config.yaml
crop_scale_min: 1
head_dim: 32
qk_norm: false
patch_size: [2, 2]
num_labels: 7
optimizer: "muon"
muon_scale: "match_rms_adamw"
lr: 0.0053
momentum: 0.9
decay_fraction: 0.2
weight_decay: 0.1
adamw_weight_decay_other_params: 0
Rows from block 7 of a small multi-label image tagger, named by matrix and row number. Rows with one number within an expert belong to one neuron, the router's apart. Each number is 128 + 32 x the weight over its row's rms, rounded and kept within 0 to 255. All counts start at 0. Numbers have three digits each.
Before each expert's rows are labels from the 100 images, of 14976, where the router gives the expert most weight on average: "responds to" is what is common among them. Only what is clearly more common there than usual is listed. The data: aerial photos of the United States (SatlasPretrain). In brackets: how many of the 100.
# router: router (model.blocks.7.mlp.router.weight, 16x256, trained with AdamW), inputs 215-255
# gate: expert gate (model.blocks.7.mlp.gate, 16x64x256), inputs 215-255
# up: expert up (model.blocks.7.mlp.up, 16x64x256), inputs 215-255
# down: expert down (model.blocks.7.mlp.down, 16x256x64, transposed), outputs 215-255

# expert 5
responds to: crop field (38)
router.5:116150171159170132194178132172137103154149140132143147118084133195143157173123100158141142099131142169170102158180184176104
gate.0:193149079120133087109134122150142085165123092109192152157136153089106151086144163201121191153139127128114145101137125097145
up.0:128167135139124114127143112104116180098059110164106158143064135118135091096154109126088111081091066118153102142164115139103
down.0:106144159122148169130163128174103103081153122139107139136129136127152109132170105159065132168147129185179112170140167115069
gate.1:099094092135159166140178119125164140119059118135063113095127131142175071188120139127141057134116124157153115189059116090096
up.1:146123121160124112115147141118109159136128139116143170130158150147115157158137098099112151107145147090142107090168104075146
down.1:148076154119117070127128089186150098160080129144145049201150123166114161143162099145141113101164078112183093111099165155146
gate.2:156094117152100127076085117111131123196076089124123164170150121114116145121105146130140101145128101126156127030048167086147
up.2:124083168167111127141141136103137073106135115180100140117098143115122107101141139080226117143179121129162072152090144115137
down.2:107119120128135129142123137187114129116082144118145127120143142131140132087137083156141179117171138177166074120090217159155
gate.3:115094169141116106145103138160099212138149163193094130135145148081116031125083146143102128162147126186142115060147133137071
up.3:112154015091139146196110114094194081086090147153090139175116162198094211167155160098161169137143126084117139086096112079139
down.3:097153081086137205128193136135167144047174179110173138158186152164183191164168157131170135090111089107135107128102105069070
gate.4:153141092118087113128138132141121101147050153105170110135124073126143099126113184050151173086144141169098080112211121160134
up.4:139095150135139091105146117147106090128134160142133113132135154234150117150174148127101096089100110147089141038147102166109
down.4:135199090123130132095182087075143145085199145095107167115138094093120109175118180133142131095093105135080160122228110149132
gate.5:147167168160092124148108120135159110095053116132190085135127097144111136144127134122147147149068142144146125161081143164177
up.5:129107138165121037107153132116199123102125122114117150126119118129138107163133130086199199118067134139117138113095173126108
down.5:138103149188149117182169119176045116120099152204187148180111192150106174149082159131132148108121137127109115102088129114150
gate.6:167122068102158122109107107098139072158089121084124155144147139072169126131099133142148156190209150116175065089143149121199
up.6:183151237144130131137068154136111091129052110100153159100083123114097063104099134166075150143102129173115068198110119111148
down.6:112105137114093143111108140137168201156105176163162115127116089163141124146075156140114100134149163142151136161146118135163
gate.7:201128127140125078227133112163133092146075101135152111143162089132102137139139112102096102072143123109132068042152158071057
up.7:057134167121156111143128079101168145100221107126128174137150120088143102144069126162154170144148073166149148143113120120136
down.7:143124125140117163120107121074159133092192157089117091148069070100114089063105175107125164124139105114137111139073146154065
gate.8:116140102111171117091127122085107100096154106152132091129119079149147089064147116168139153150137155128109154210110129139145
up.8:199108127153115120184169168149125114105104136127097146132110135054086075156074098086118087103147119110107088169127141101061
down.8:137128202112108065088099167113138118053122084144133129130127080150107133056153128097079117131152096142172097095132142154143
gate.9:127121194138087102091176132148120114091197072108165117118165111103093073113111132070213117182111117127119110107107146078111
up.9:143121095114143117158077091099164113174110132163107105133099111155119190110121105176057123090115093130142193137156093159124
down.9:088120150128118120113163205120126073068162163129139156131142081130119101128106150108096147153139135134118150106062135180196
gate.10:173097071123160153121135115161137144080109158171142089160128097070152171120077120064120155142166102129111165106096144169134
up.10:109132117106147125187088131118091156150075159159125174135163073095081136110155105099116107155168101106116057070120127136140
down.10:144121128120168065190119125087167061142128147112112117124098136200133141090136163145112142146138127169155164116126158162147
gate.11:119103152166107151101071139146123118113096127130110157071152136136083140147151146127155121147173163164147187073062123147160
up.11:083168061130122114094101115121187099097155126134151081144072118084100150163116116118132123134000143138080144090168139109164
down.11:117100075124118074091196079143147126157113165168139127088151179162173169121128149081116120098166093151108090079174127126162
gate.12:186134128161143074142075152143146171096052183104126066114179157158087182113214117133065115128109147076134180078189139121124
up.12:144136089151156124126150150101062185114093160123101103071202112145103110096115136189158091161138128048118147119112100084130
down.12:103108153114150141202122128100163085121171159108113184108121101117155102104073101183175128121135144152098113116120162083179
gate.13:123181113120083094165071132154144125170060103113160109152132107158136077103107135064082147137175068103096129080088125080125
up.13:170125169148134086162155120157154083146063086148139102108114087167122123143164146081086152139155166089120168114132167160136
down.13:177136185115161111164075110093111176098126121111139140053091141128148092100161142101078131124143128093163141157135135116100

# expert 1
responds to: building (97)
router.1:166131099089103111163098112121140117166051152072140072131145127176191147160094154130113122187183082111151118089067146163163
gate.0:167162118103104179171166126136141115074126098136136144149064129119145145147103100130088110134130088152135151179090126138059
up.0:156142111149180118166128129154132161180110031096124106111088106063152125143124173138132145135099105090116140154126114108102
down.0:144146092135129105168167173169082162179186136165124168186101182099095031088112121103113154129213156136146089151105123082064
gate.1:192128142122135120089135101133086108093112136109070158144113130158101194095128107105132145118133120152158177143123148159072
up.1:132159147097126114171127158185127139130129098112142148147139128177112097092139103131083154138089103114162087133146145078079
down.1:104117031123130130109113135168118184125144131116156157141144086123127134158136169197134075130154161119082131134148084195127
gate.2:143125076150162092139134133143148153158106092090170122172134123159131168122156131086110106162129114092120174115151093090128
up.2:078119163093129148154152107111110089081080150168099091116136116125094059155102099136189130132150133123124084133125166131174
down.2:155124162216164139161093135152135127083144104133134149106157144151088143069118078097081091124141124178158109139084111086106
gate.3:137112099137170165118108139128119140172132116179146165076106096087103088155155123133181150110149120061105130125180152137107
up.3:082148074115152136098136123104144134168126118129109161126163170100116108104118109089136110098159136133093185129077158122104
down.3:160114173170087130125105100111099147166122118089105142067101145139086107071124110113105110136150153181109184144182104103133
gate.4:119164071155144116108119089145142133195197122122096099160166147100168100117120156176143135097141123131111186116171124121152
up.4:191144090095148120111145152097132135099091174111120099172113143113128116164083129121168113142154105075127198176110158111135
down.4:107138100113160155144110034146173151150053131072112138137087122100139074160105123120131103147049176115156129132146140179134
gate.5:096109250107128103173138140124113099078139140064138127086171133116088139159151115119156154153129155136148111179197152168152
up.5:082126193135144077192188133159088125156161094104132125088145105149123110134136148198191046115113088111138168210102116095156
down.5:153167143106122118174171100134109103110096162162131158152119121136113105126190184138137097091162156155140135073177070156118
gate.6:122131099135123055163159150125136115145083119132119182127116170132104137090092123109116129080135120116151181179155137099140
up.6:111114159124132149089097121072176114110092170099146117116146071095155184118175112142156126151145139148147143061062149198134
down.6:133154083143167115113121097139219086153104120209108148119110101133144076127107160078130083153113086151186140108068105126110
gate.7:148097102155173085064078114121132116054100068188121137089114133050080161106125111112129104194105158180125157110177088087173
up.7:169155129135116104123140124154161096128078157125140099156086148096067139135084100164141124126146127159113185105101130106135
down.7:175166220125129106111130102102177132194084146094128177166076141072160126121109155139132146145098143149138108103058166168171
gate.8:127136171107097118112121159138093178168139100137144052140142088140087081141178148122131120167117098132119107161152114136107
up.8:145114068069099137114132183154156071168129093103114130122137143190092143162113123074114132127146095104098096058117125127148
down.8:146086157118080098143154088170157074083098150115128141166151155120090076166126168185122110127149158121131088077159138114098
gate.9:098145122146103104168132104128144148155110151117126156137112103144137118127137175146076160114092148110134165131206106110121
up.9:115090221187137088135082148127141147114053221111144110104149157147128177123162158091125144123087166160131089094124135147134
down.9:073115035130138150134183142192168147150140071114175114106122111162115140150112128145093130170124069116134183161098097129161
gate.10:136093131109121104134135106161096163092147151115085141104101161102106165172102139141097131078137190131097125079105177140167
up.10:122142035131182124095087119062126152082056174161112045133130100100146166096161110178058164128160135074136160130184117088127
down.10:109154121137148178139084174104120144112108102203172106132177127113057123094132091119113092100140075131171133079185077114145
gate.11:122101019142088106151107148134115170111125122081123185108127128180102102138141144105136105095115139122140114144195098159069
up.11:139135192161145195190150171151144110106173104113120192124155117098108137184095128102106193156133147174129077084126133101121
down.11:114143122152087122169141168147116143118082180125098067172126102182153088128133080140140125111118126106141113106112164109080
gate.12:126129092095164135183116153089119125105204084171137117116176161110103095209111123139094138107144150117148101097199132103124
up.12:142189088103139095086163136109102115124125170093101120115079120165100082140099083109108094103132131144098105128169157097200
down.12:176112238108129133087111098130158090129081092080148101083099150122135154146124166152158159070107109116142098127151151116120
gate.13:116141120150112096179150057142142166094051132143067129134125083139169166165144136109119132122120136144091210138143133096142
up.13:091128125093078162165177129163132086131144115106101084088060162106105037159095171133165087084107153142128209162120145107188
down.13:158118137130098137110176079139150078144062210106135143114075179095145101085109117115079159107098171076139104119088127126121

# expert 10
responds to: crop field (25)
router.10:067119056128167173153142158186140147144170134124136160104120084139115162080127135131142138092111165145111057162081098188150
gate.0:138096104107171098123127115144118130115097162116139136151141103145101114117147135095105100093149117157177112099128175139120
up.0:127154083148089165113112105142179136167144154120172087140134132138184141114150162188122162162121151069134172156152091100131
down.0:129121151142093163080071125104138157163137192104076099040082194172119166091120107184138153078086147111129122148107129168166
gate.1:131176142149128162180118078172139108184087166148103095123081149143183178144162149089124134103140124122139175114145116174183
up.1:107158134121146129087126105154161130157133112154152106097127117102140187144153125125198114114140147124101155148116129154162
down.1:143121119130121141171097084094116085119135142158137057180108144120127159076105169084127137111117112185155157161179108195113
gate.2:107086125117102168144038102159118086180112175086067167147146183057150124198103115144088148063141136097126108101092117138177
up.2:118110159100082129114086146104110110150141055125112159163116152084064150142076131131102099074102118124132082122187142126139
down.2:122088111102081138160074127148106151154143056127106101117101126079070122166143150201134108141152102132136101132143113198142
gate.3:092138151161092110095136126129122150141133084159154080125126135165126062120124119187078092114180140104078138103084143121094
up.3:114134122105153147110066103142131128112161189113119054120110137177187127143143140157156135124099136030121092172152096140095
down.3:144115078135114130090133109103166097115069148155171109052050082176140150179151140146131165120187056167084173082111118166195
gate.4:155106179155164170074048098147152111114056137156115071115090148122094075146129146116129148120090097173128177090130107193133
up.4:135107112114109160084061134137112126146099120165154065108117148080064099121075149114104182134105080194113219116209113159139
down.4:091096077154087139142116095157095143136132129167181107148106165119163160079132181105122128049092148099087162110148192133122
gate.5:167165099129128143136154101144162110186071145150095210155145175124123164157101188081197142156082103133119158116149129136135
up.5:124132127129142180127126128167157161171082153142103219183119139038109146162095191097169103177115098141150128185144123125112
down.5:115085165144116114147084132096107118140088148185131102182125154245188112115164102141140148158158137123193104160127131126115
gate.6:124141130124137143102149124156147094135097094132193114095107119085083101122102170182151145124137167113126072138117122103125
up.6:110122110111148156140148094109152083211168131143108113121090171136118118172097179120107124102128138101115100179096131142144
down.6:107113122146122119157084089079114108162140114155084150122080083168129174113169089154148111104157183070160176090086059155126
gate.7:126165029132094171162122113139120156158040194179101141076114166145166138146102135088148092101148084123123153134110102137107
up.7:163088105145152134073109085060084129132136179152110049157181068143116054105201128104109123139125118143117088107089150163169
down.7:093099122117076087114062110126138086158176125117099044131102122089121102147065069141129133118101124112149112133097109145115
gate.8:092121118165057080170124114119107093132097147171084089123084165144134121133085095096106137084174158100128157102171128144090
up.8:091128111084122100106185111113119128090128121125110128136119130172148091166157166140111190173097147176158109148115156156089
down.8:122113166132107113071114129152147098150159148079080141131141067132101121176058125135097089182085139103106118137114104120136
gate.9:125153164163117143104074109064139123149129103092173143099142109097105115102098138047129143146109158117156192148193108121149
up.9:124121112126129143118130142155080112174133167148146125156116084142138125161097121167201162161146145143113140062150126116117
down.9:203136113129100108129105137105102152169121134081144115111188115097123183089154184127125144075129109112101042122121124097094
gate.10:132170127078154102115123139155164091171086141099127120129133145137147162106147135137142152108202151110140146097099081111128
up.10:118095107133177182103141105091098120069115148127140089170130091152122173177126133163136126143082101143106154129175113142091
down.10:102111200143108209156139073141129146123125137124127140136166109111102196090106146132108148207115148089097054170098150167093
gate.11:096085117123134093138146147122120150104075132145147142102137113092132164126133090105091148149133105072113126121155112104123
up.11:117168121061185092206125121125127130138213123121145144138131134112132144133063125154133138128132157115168169155060170140171
down.11:121144097101160174054119105137090106155108158172118079117137115149124181111126127147136106080155074095117116112149149140173
gate.12:103171079130108159103164119147131028059065161135112106121121112086099106143117125122131130129152113152149185100139103163140
up.12:100159177184135153142165135126159103141080128118094132088103129092122110173121099135121169144085179152124197156121071185124
down.12:189112200138217107111131163123125228152103156152134097090124146168112093170131118116141127131132076093165150129157079137097
gate.13:067131159112121128109098134093088144116140123198128098119107167135100115142127107097155163153142086169116139109092094093125
up.13:197137180132159060074141139128122103106150176141136103068128124102127160134188114050121169094142136105146029163121148121132
down.13:161096174126129126132136149135160133149107125127120103096129124132040053097093106097143077122117049164179109141139137091161