config.yaml
arch: "vit"
model: "multi-label image tagger"
dataset: "aerial photos of the United States (SatlasPretrain)"
train_examples: 50862
image_size: 24
crop_scale_min: 1
horizontal_flip: true
translate: 0.06
color_jitter: 0.2
norm: "rmsnorm"
norm_position: "pre"
activation: "swiglu"
mlp_ratio: 3
head_dim: 32
fused_qkv: false
bias: "qkv"
qk_norm: false
parallel_block: false
inner_norm: true
moe: "top_k"
drop_path: 0.05
num_experts: 16
moe_every: 2
expert_mlp_ratio: 0.25
experts_per_token: 2
shared_expert: false
patch_size: [2, 2]
layers: 10
width: 256
positions: "sincos"
pooling: "mean"
num_labels: 7
residual_init: "none"
optimizer: "muon"
muon_scale: "match_rms_adamw"
lr: 0.0053
momentum: 0.9
nesterov: true
orthogonalizer: "newton_schulz_5"
adamw_lr_other_params: 0.0026
steps: 6600
batch_size: 192
epochs: 24.9
lr_schedule: "wsd"
decay_fraction: 0.2
final_lr_fraction: 0
warmup_steps: 660
weight_decay: 0.1
adamw_weight_decay_other_params: 0
Rows from expert 13 of block 5, named by matrix and row number. Rows with one number belong to one neuron. Each number is 128 + 32 x the weight over its row's rms, rounded and kept within 0 to 255. All counts start at 0. Numbers have three digits each. After the name is the row's rms in percent of the matrix's.
# gate: expert gate (model.blocks.5.mlp.gate, 16x64x256), inputs 172-255
# up: expert up (model.blocks.5.mlp.up, 16x64x256), inputs 172-255
# down: expert down (model.blocks.5.mlp.down, 16x256x64, transposed), outputs 172-255
gate.41 109:110102123125188116105137137167121163102146173145121123142099095119142120145199083114049127182115133124141160105149135138157120138105107047127137153120154077133205106079132124118159155131113139204132162082057167143115157153115142125115168117079180104157
gate.42 096:119093118124149133143163096121184153076194187144137111117128105070137132151109061127224156108146124127157168133076165061102131192079118128107115128159137104114155108123097148131181139082110132149162151044139160086105123147123153148140151112086116135146
gate.43 100:088120134141083144140121129120171117131089230142128135122121126143098092088129120110120164131199193133133158129103135162125194162175118058125106160136114117154095113042096148098096067147128123120140121143103087116113131127126107162145117130092106102079
gate.44 104:151142129113072169119095144097149057128138104168111141116109177138180160150140095123098130105112101114142118065131122159150147163099129087124086207112079118114127095156065125155136150072067120193164165143088116148128102199106134105103130141060123166177
gate.45 085:117085167107117149063145157123106118153159088146142115100169145097098218163076115108200144117115190104108150115099132167120070113149123031115119127109083133115121167148110175099126140145111127135159145079084122156114103106170123111177136082137147175147
gate.46 099:133099112162088103126076126157172136104100084102126113109127140104092073099053056122052137113120116128122145170123101142158090074155084109102154106125119075135133115119105134166156074218121155141140151147130096097106123139100145124141172105164144132181
gate.47 106:077094104107150127104137111115156129087143130119154148158070081176156129205171112123088106118101125113147131137107130137105007071112146068132149169153088161128091093140180160135069160139139123095148148150123115150105085194196120130138153105118124110146
gate.48 100:119094106113104174096102147183125175111101077072141130134107127151153187156248094131168150133097123119066110130113137106118128100094110047176121153133091137101138137126116129160199118125086154162157124158137099152160135180184105165146083079082153120149
gate.49 090:136160111169130166142179124117113159156152089162130186114156131144064139097195127114098098145116141119097097113121137164169148228127113125102120125158127058096122181177042140102104074149168142136126203140095124134144175142150155162105145104130142118116
up.41 100:141126130166160144107135102146104143163169123135138132104149139096166197116141157147209140105099151132150147093105150146155121152134127155135167123130167122120101134123096112115127147148124131131116123142141098106150181102159073130131078103174081126110
up.42 105:124148127098152107117109145115076158180065139087152125090101110157057074042146164115116145101131125135112101111114111173142108037220156107138139143121091160117088149080196111096069093194194130113109096116125130143155128106154167135161116128105144139152
up.43 098:160107138134236098153087152138126167122160166151088129133174137070100168126057140095178122130163126132164123141160134112095207163102202146163092162121167123128153094106100144090210136133122130129118166171173110134149175158176140162145135089103117143154
up.44 102:107175121122142104111155130110115183166117153107160144140153073130061140111163156123133154102131150133117139175102128093084056088200161117119139053165149146132091155154172128097120095179190140144090138114143150165116157043170134137125112084178122101061
up.45 087:148140129100107133083111127144103115121158124113119135117174140131112149118164140138071139120110160131116148107135128131157000129208107138190139104130111162102154137152111137148078181114120133159180140109085150125170105176132080094118124109103164150172
up.46 099:165118146137214102124116106167100151083080109152107125115164138127078111151188179131142095120156124118134118153097135150124136121142089077103151142156135085134138160143104142190094096159113112095155110174111107142127104148145137090139146101120162144123
up.47 109:095161130156165144117159102123126175161094137200107142106153142118135095145102147127128131171155131118180137146084112133147180186198107139085177104124197097143115119147023118102136133146185126184108144162137121135119133068093124097133108146128082121064
up.48 098:088127123107103151106137144134139184080120158102117090096095106138113122107142126120069107106111136126173155159118129097102186090144210098161162185140083163181100092168173091091098122138121124095153126171088153149105104187072120127177157141181144116129
up.49 089:145144120151078109166030141103219091121089094125104131131136098094149114094065100125172161077094130133147145143198137159083153109101185099111141097100106139160160126126176124147187096147054129107111143066188128123168119113045194121101085085139146110168
down.41 100:103106145114134185114131176085165081179051158115190109163108176111097072130073134138129181084153078099135113086132151130101130166096138111104121134144089101165063161125178083154079111175147171115194173187150128157165110112149107075106159109126152126175
down.42 109:140188176157115110113154064171119142144214135121122075124153173141088129068115136108120137147108095136088133098107127096120157081084123085102170081156193135172097116172078166121201151121133150149153137206145072121152108154113131109098045089098034117139
down.43 101:130153197152074093140132177141153143113142153147097131128105120113128151121169140147084204176146184127164116099156164091110092119134141133134158193157114128124096165167137161095124122090121121097139084106164097137106147123116131127143099185106139123081
down.44 100:170112106113145165101174118075139125121127143094128136182117124140124155113101139164187055132136116105155062086059134225094174160075094144125134149109159166155165141138119078136045133134195166117140094170105087188159147122123129166088107084102134112131
down.45 094:170118074118109164088088125052091140146063183132124099136161124098108101120078133134175112106096172102145167078134175139117115110075154106126145102137170154123191083133150137136077112119083155126110085123114155127138133095086145124150116092139065135159
down.46 088:121093140118139099126115055121106132114155109124112174181141148166165078140079126150087116145137177130164067177154142151150132121098124144139152094093083080130062117100164171093112161094159111095123184087093098103114102101162160130114090133152122112145
down.47 104:115143103122082124110142092171118136132149173108110169115125152158173175141112150157125174070136127108092085106146161157104159112191138123127052099179114154059130067111132099090130156184145135124114102100164166129159142111140147075117167050078108104132
down.48 110:134132142146150155105155151115149108182129192145169096108086133092139100127137148144171158107100139113161114159191121140084060142118149143133148151095074151109089124107094090126122099073069121154146098122136090160102102092151051133123065177052106117117
down.49 098:136125121128135188161118134168175151128098179110161150143124059160116104167164105153114183140094081124093157163144145197125157145124188156221136147146129092156196040169149128130116166099112103113125101120106145150137125101106172156165183113142106156135