A small multi-label image tagger, trained from scratch.
Data: trained on aerial photos of the United States (SatlasPretrain), 50862 training examples.
Rows from block 7 of a small multi-label image tagger, named by matrix and row number. Rows with one number within an expert belong to one neuron, the router's apart. Each number is 128 + 24 x the weight over its row's rms, rounded and kept within 0 to 255. All counts start at 0. After the name is the row's rms in percent of the matrix's.
Before each expert's rows are labels from the 100 images, of 14976, where the router gives the expert most weight on average: "peak on" is the class under the peak. Only what is clearly more common there than usual is listed. The data: aerial photos of the United States (SatlasPretrain).
# router: router (model.blocks.7.mlp.router.weight, 16x256, trained with AdamW), inputs 43-85
# gate: expert gate (model.blocks.7.mlp.gate, 16x64x256), inputs 43-85
# up: expert up (model.blocks.7.mlp.up, 16x64x256), inputs 43-85
# down: expert down (model.blocks.7.mlp.down, 16x256x64, transposed), outputs 43-85

# expert 5
peak on: crop field
router.5 086 [144  92 140 116 101  79 102 122 170 126 132 109 107 128 112 135 120 139 180 156  89 116 127 119 111 115 148 116 122  87 135  95 142 155  87 147 132 131 160 116 145 128 116]
gate.0 097 [121  83 115 191 138 134 156 128 119 134 124 154 149 105 141 150 112  97  97 103 119  78 114 111 162 126 141 103 100 101 131 179 138 105 212 139 134 134 159 176 170 151 114]
up.0 098 [147 137 120 110 134  90 128 108 113 134 121 100 131 143 126 100  85 121 148 145 158 128 137 141 178 148 104 140 139  85  86 164 155 126 114  99 135 168 154 109  92 133 133]
down.0 099 [131 139 116 100 159 146 144 152  96 138 130  90 123 163 129 129 130 109 132 105 162 128 120 156 164 100 121 127 135 119 126 142 142 109 133  85 107 177 179 150 100 159 105]
gate.1 090 [136 126 126 162 147 128 123 123 117 150 171 113 100 184 121  98 109 129  88 121 128 146 167 154 167 102 105 124  86  89 131  96 131 145 144 144 143 102  81  98 133 104 128]
up.1 103 [142 151 148 163 110 109  91 104 132 138 144 132 136  72  91 125 141 135  75 134 127 145 117 117 132  86 146 135 132 128 147 123 123 104  84 154 117 155 134 163 141 141 107]
down.1 095 [ 85 174 127 125 122 136 136 110  90 162 136 125 154 119 155 123 146 132 149 149 115 142 100 123 105 140 118 138 110 131 126 118 111 104 141 175 114 159 152 113 127 113 168]
gate.2 079 [111 127 125 148 120 141 144 101 127 128  99  99 154 148 145 152 157 117 148 147 131 136 121 106 185 148  64 134  93 119 106 153 120 125 155 166 108 110 126 124 135  88 106]
up.2 107 [161 178 143 110  88  81 120 135 108  93 119 105 136 135 130 119 127 110 142 127 163 119 123 126 108 123 116 108 152 127 122 138 141 107 120 112 148 143 134 106 145 146 122]
down.2 106 [144  74  74 108 126 133 131 102  88 145 104 145  93 152 173  95 115 134 137  70  88  99 126  99 130 108 136  98 134 134 125 196 141  81 124  91 148 144 122  77 135 114 105]

# expert 12
peak on: crop field
router.12 091 [175 120 102 122 108  84 169  77 102 112 149  83 134 132 123 157 133 144 186  99 123 171 114  93 109 110 147 158 146 155 148 140 143 128  85 138 140 116 124 149 103 129 112]
gate.0 097 [118  97 134 180 163 158 116 129 155 124  75 118 136 108 158 144 133 141  98 117  69 122 120 144 131  95 118 113 147 121 159  89  88 126 141 164 106 135 117 126 178 125 125]
up.0 090 [ 80 108 127 111  94 140  93 147 121 114 141 120 121 165 166 103 159 142  75  85 141 106 117  93 106 138 135 133 129  54 130 115 139 119 155 101 132 153 158  68 174  79 116]
down.0 092 [123 142 113 121 147 129 158 162 131 128 168  87 123 123 115 154  93 143  72 131 115 129 127  94 143 120 135 150 116 179 121 132 165 154  86 143 118 155 102 124 108 147 147]
gate.1 101 [114 155 123 177 130 111 167  86 148 132 126 143 110 107 142 144 133 146 116 148 131 108 152 120 142 173 103 116 136  96 100 148 154 135 103 125 155 147 142 113 159 106 136]
up.1 101 [130 120 112  61 119 187  88 200 134 135 109 121 145 172 156 149 106 143 128  85 149 149 120 138 143 101 152 144 116 149 145 124  96 133 136 133  99 122 130 116  95  94 114]
down.1 098 [134 110 138 156 151 125 109 171 138 148 107 125 122 122 124 106 110 117 146 162 119 131 161 144 166 162 120 135 122 114 126 145 123 114 154 130 118 121 153 116  83  71 113]
gate.2 098 [134 118 154  83 119 154 131 114 130 151 131  77 132 133  76  90 156 125 144 133  84 103 173 184  71 142 142 104 141  99  95 134 139 186 100 129  74 106 141 140 111 111 144]
up.2 097 [113 141 123 137 184 150 112 125 122 156 130 105  97 145 139 107 109 111 162 128  96 106 137  99  92 157 158 124 108 113 166 114 111 133 112 147  87 117 133 138 128 125  98]
down.2 101 [103  56 164 181 112 157 134 108 156 116 146 140 138 142 103 165 135 109 119 156 141 114 142 114 157 115 152  98 138 121 117 171 137 148 160 135 126 126 133 141  71 111 127]

# expert 1
peak on: building
router.1 186 [115 149 125 106 134  96 140 116  76 153 110 129 141 157 161 125 160 143 136 134 124  91 158 111 146 147 130 128 105 132  88 160 133 143 126  94 140 130 132 116 132 144  89]
gate.0 103 [134 127 125 127 125 110 121 126 144 150 123 110 113 123 140 179 140 150 150  85 131 181 140 151 152 110 166 140 144 155 124 115 138 172 160 111 127 153 119 116 123 163 171]
up.0 097 [107 124 124 159 143 132 127 108 161 123 132 143 133 170 128  82 151 171 124 154 159 126 139 127 116 132 141 150  80 175 156 148 158 173 176 157 140 106 121 121 112 125 145]
down.0 097 [ 93 110  99 121 138 148 143 125 143 144 123 144 122 131 119 151  85 125  98 165 145 194 154 115 146  79 115 130 103 114  63 131 111 144 121 122 124 145 106 142 111 120 178]
gate.1 100 [127 166 105 102 105  85 127 167  96 125 142 113 159 171 132 107 101  96 156 110 122 153 114 113 216 101 119 120 176 105  95 139  97 131  99 121 134 189 171  90  90 101 129]
up.1 102 [127 152  92  88 119  82 152 114 114 167 144 113 133 147  99 115 101 101 151 105 120 161 153 126 117 143 139 116 151 127  99 117 140 115 134 140 151 137 131 133  97 186 160]
down.1 119 [149 129 128 134 155 117  94 167  97 146 162 127 133 136 132 135 115 123 128  87 126 133 109 115 194 135  99 100 101 128 161 183 104 123 127 131 119 132 155 158 125 147 102]
gate.2 096 [139 177 110 132 123 107  99 102 110 142 139 172 128 149 158 152  98  78 123 124 172 108 144 126 167 133 151  85 166 145  97 120  96 151 144 146 144 154 114 162  69 144 162]
up.2 091 [118 145 160 122 118 118 130 118 134 126 134  91 143 172 108 162 157 129 139  97 110 137  93 148 108 134 135 156  72 153 159 170 129 127 117 107  78 104 156  82 138 148  79]
down.2 101 [129 163 127  91 121 159 133 112  91 139 126  94 150 103 100  98 122 163 160  95 130 146 133 147 146  98  86 151 146 131 119 140 149  93  95 125 104  88 141 147  97 123 169]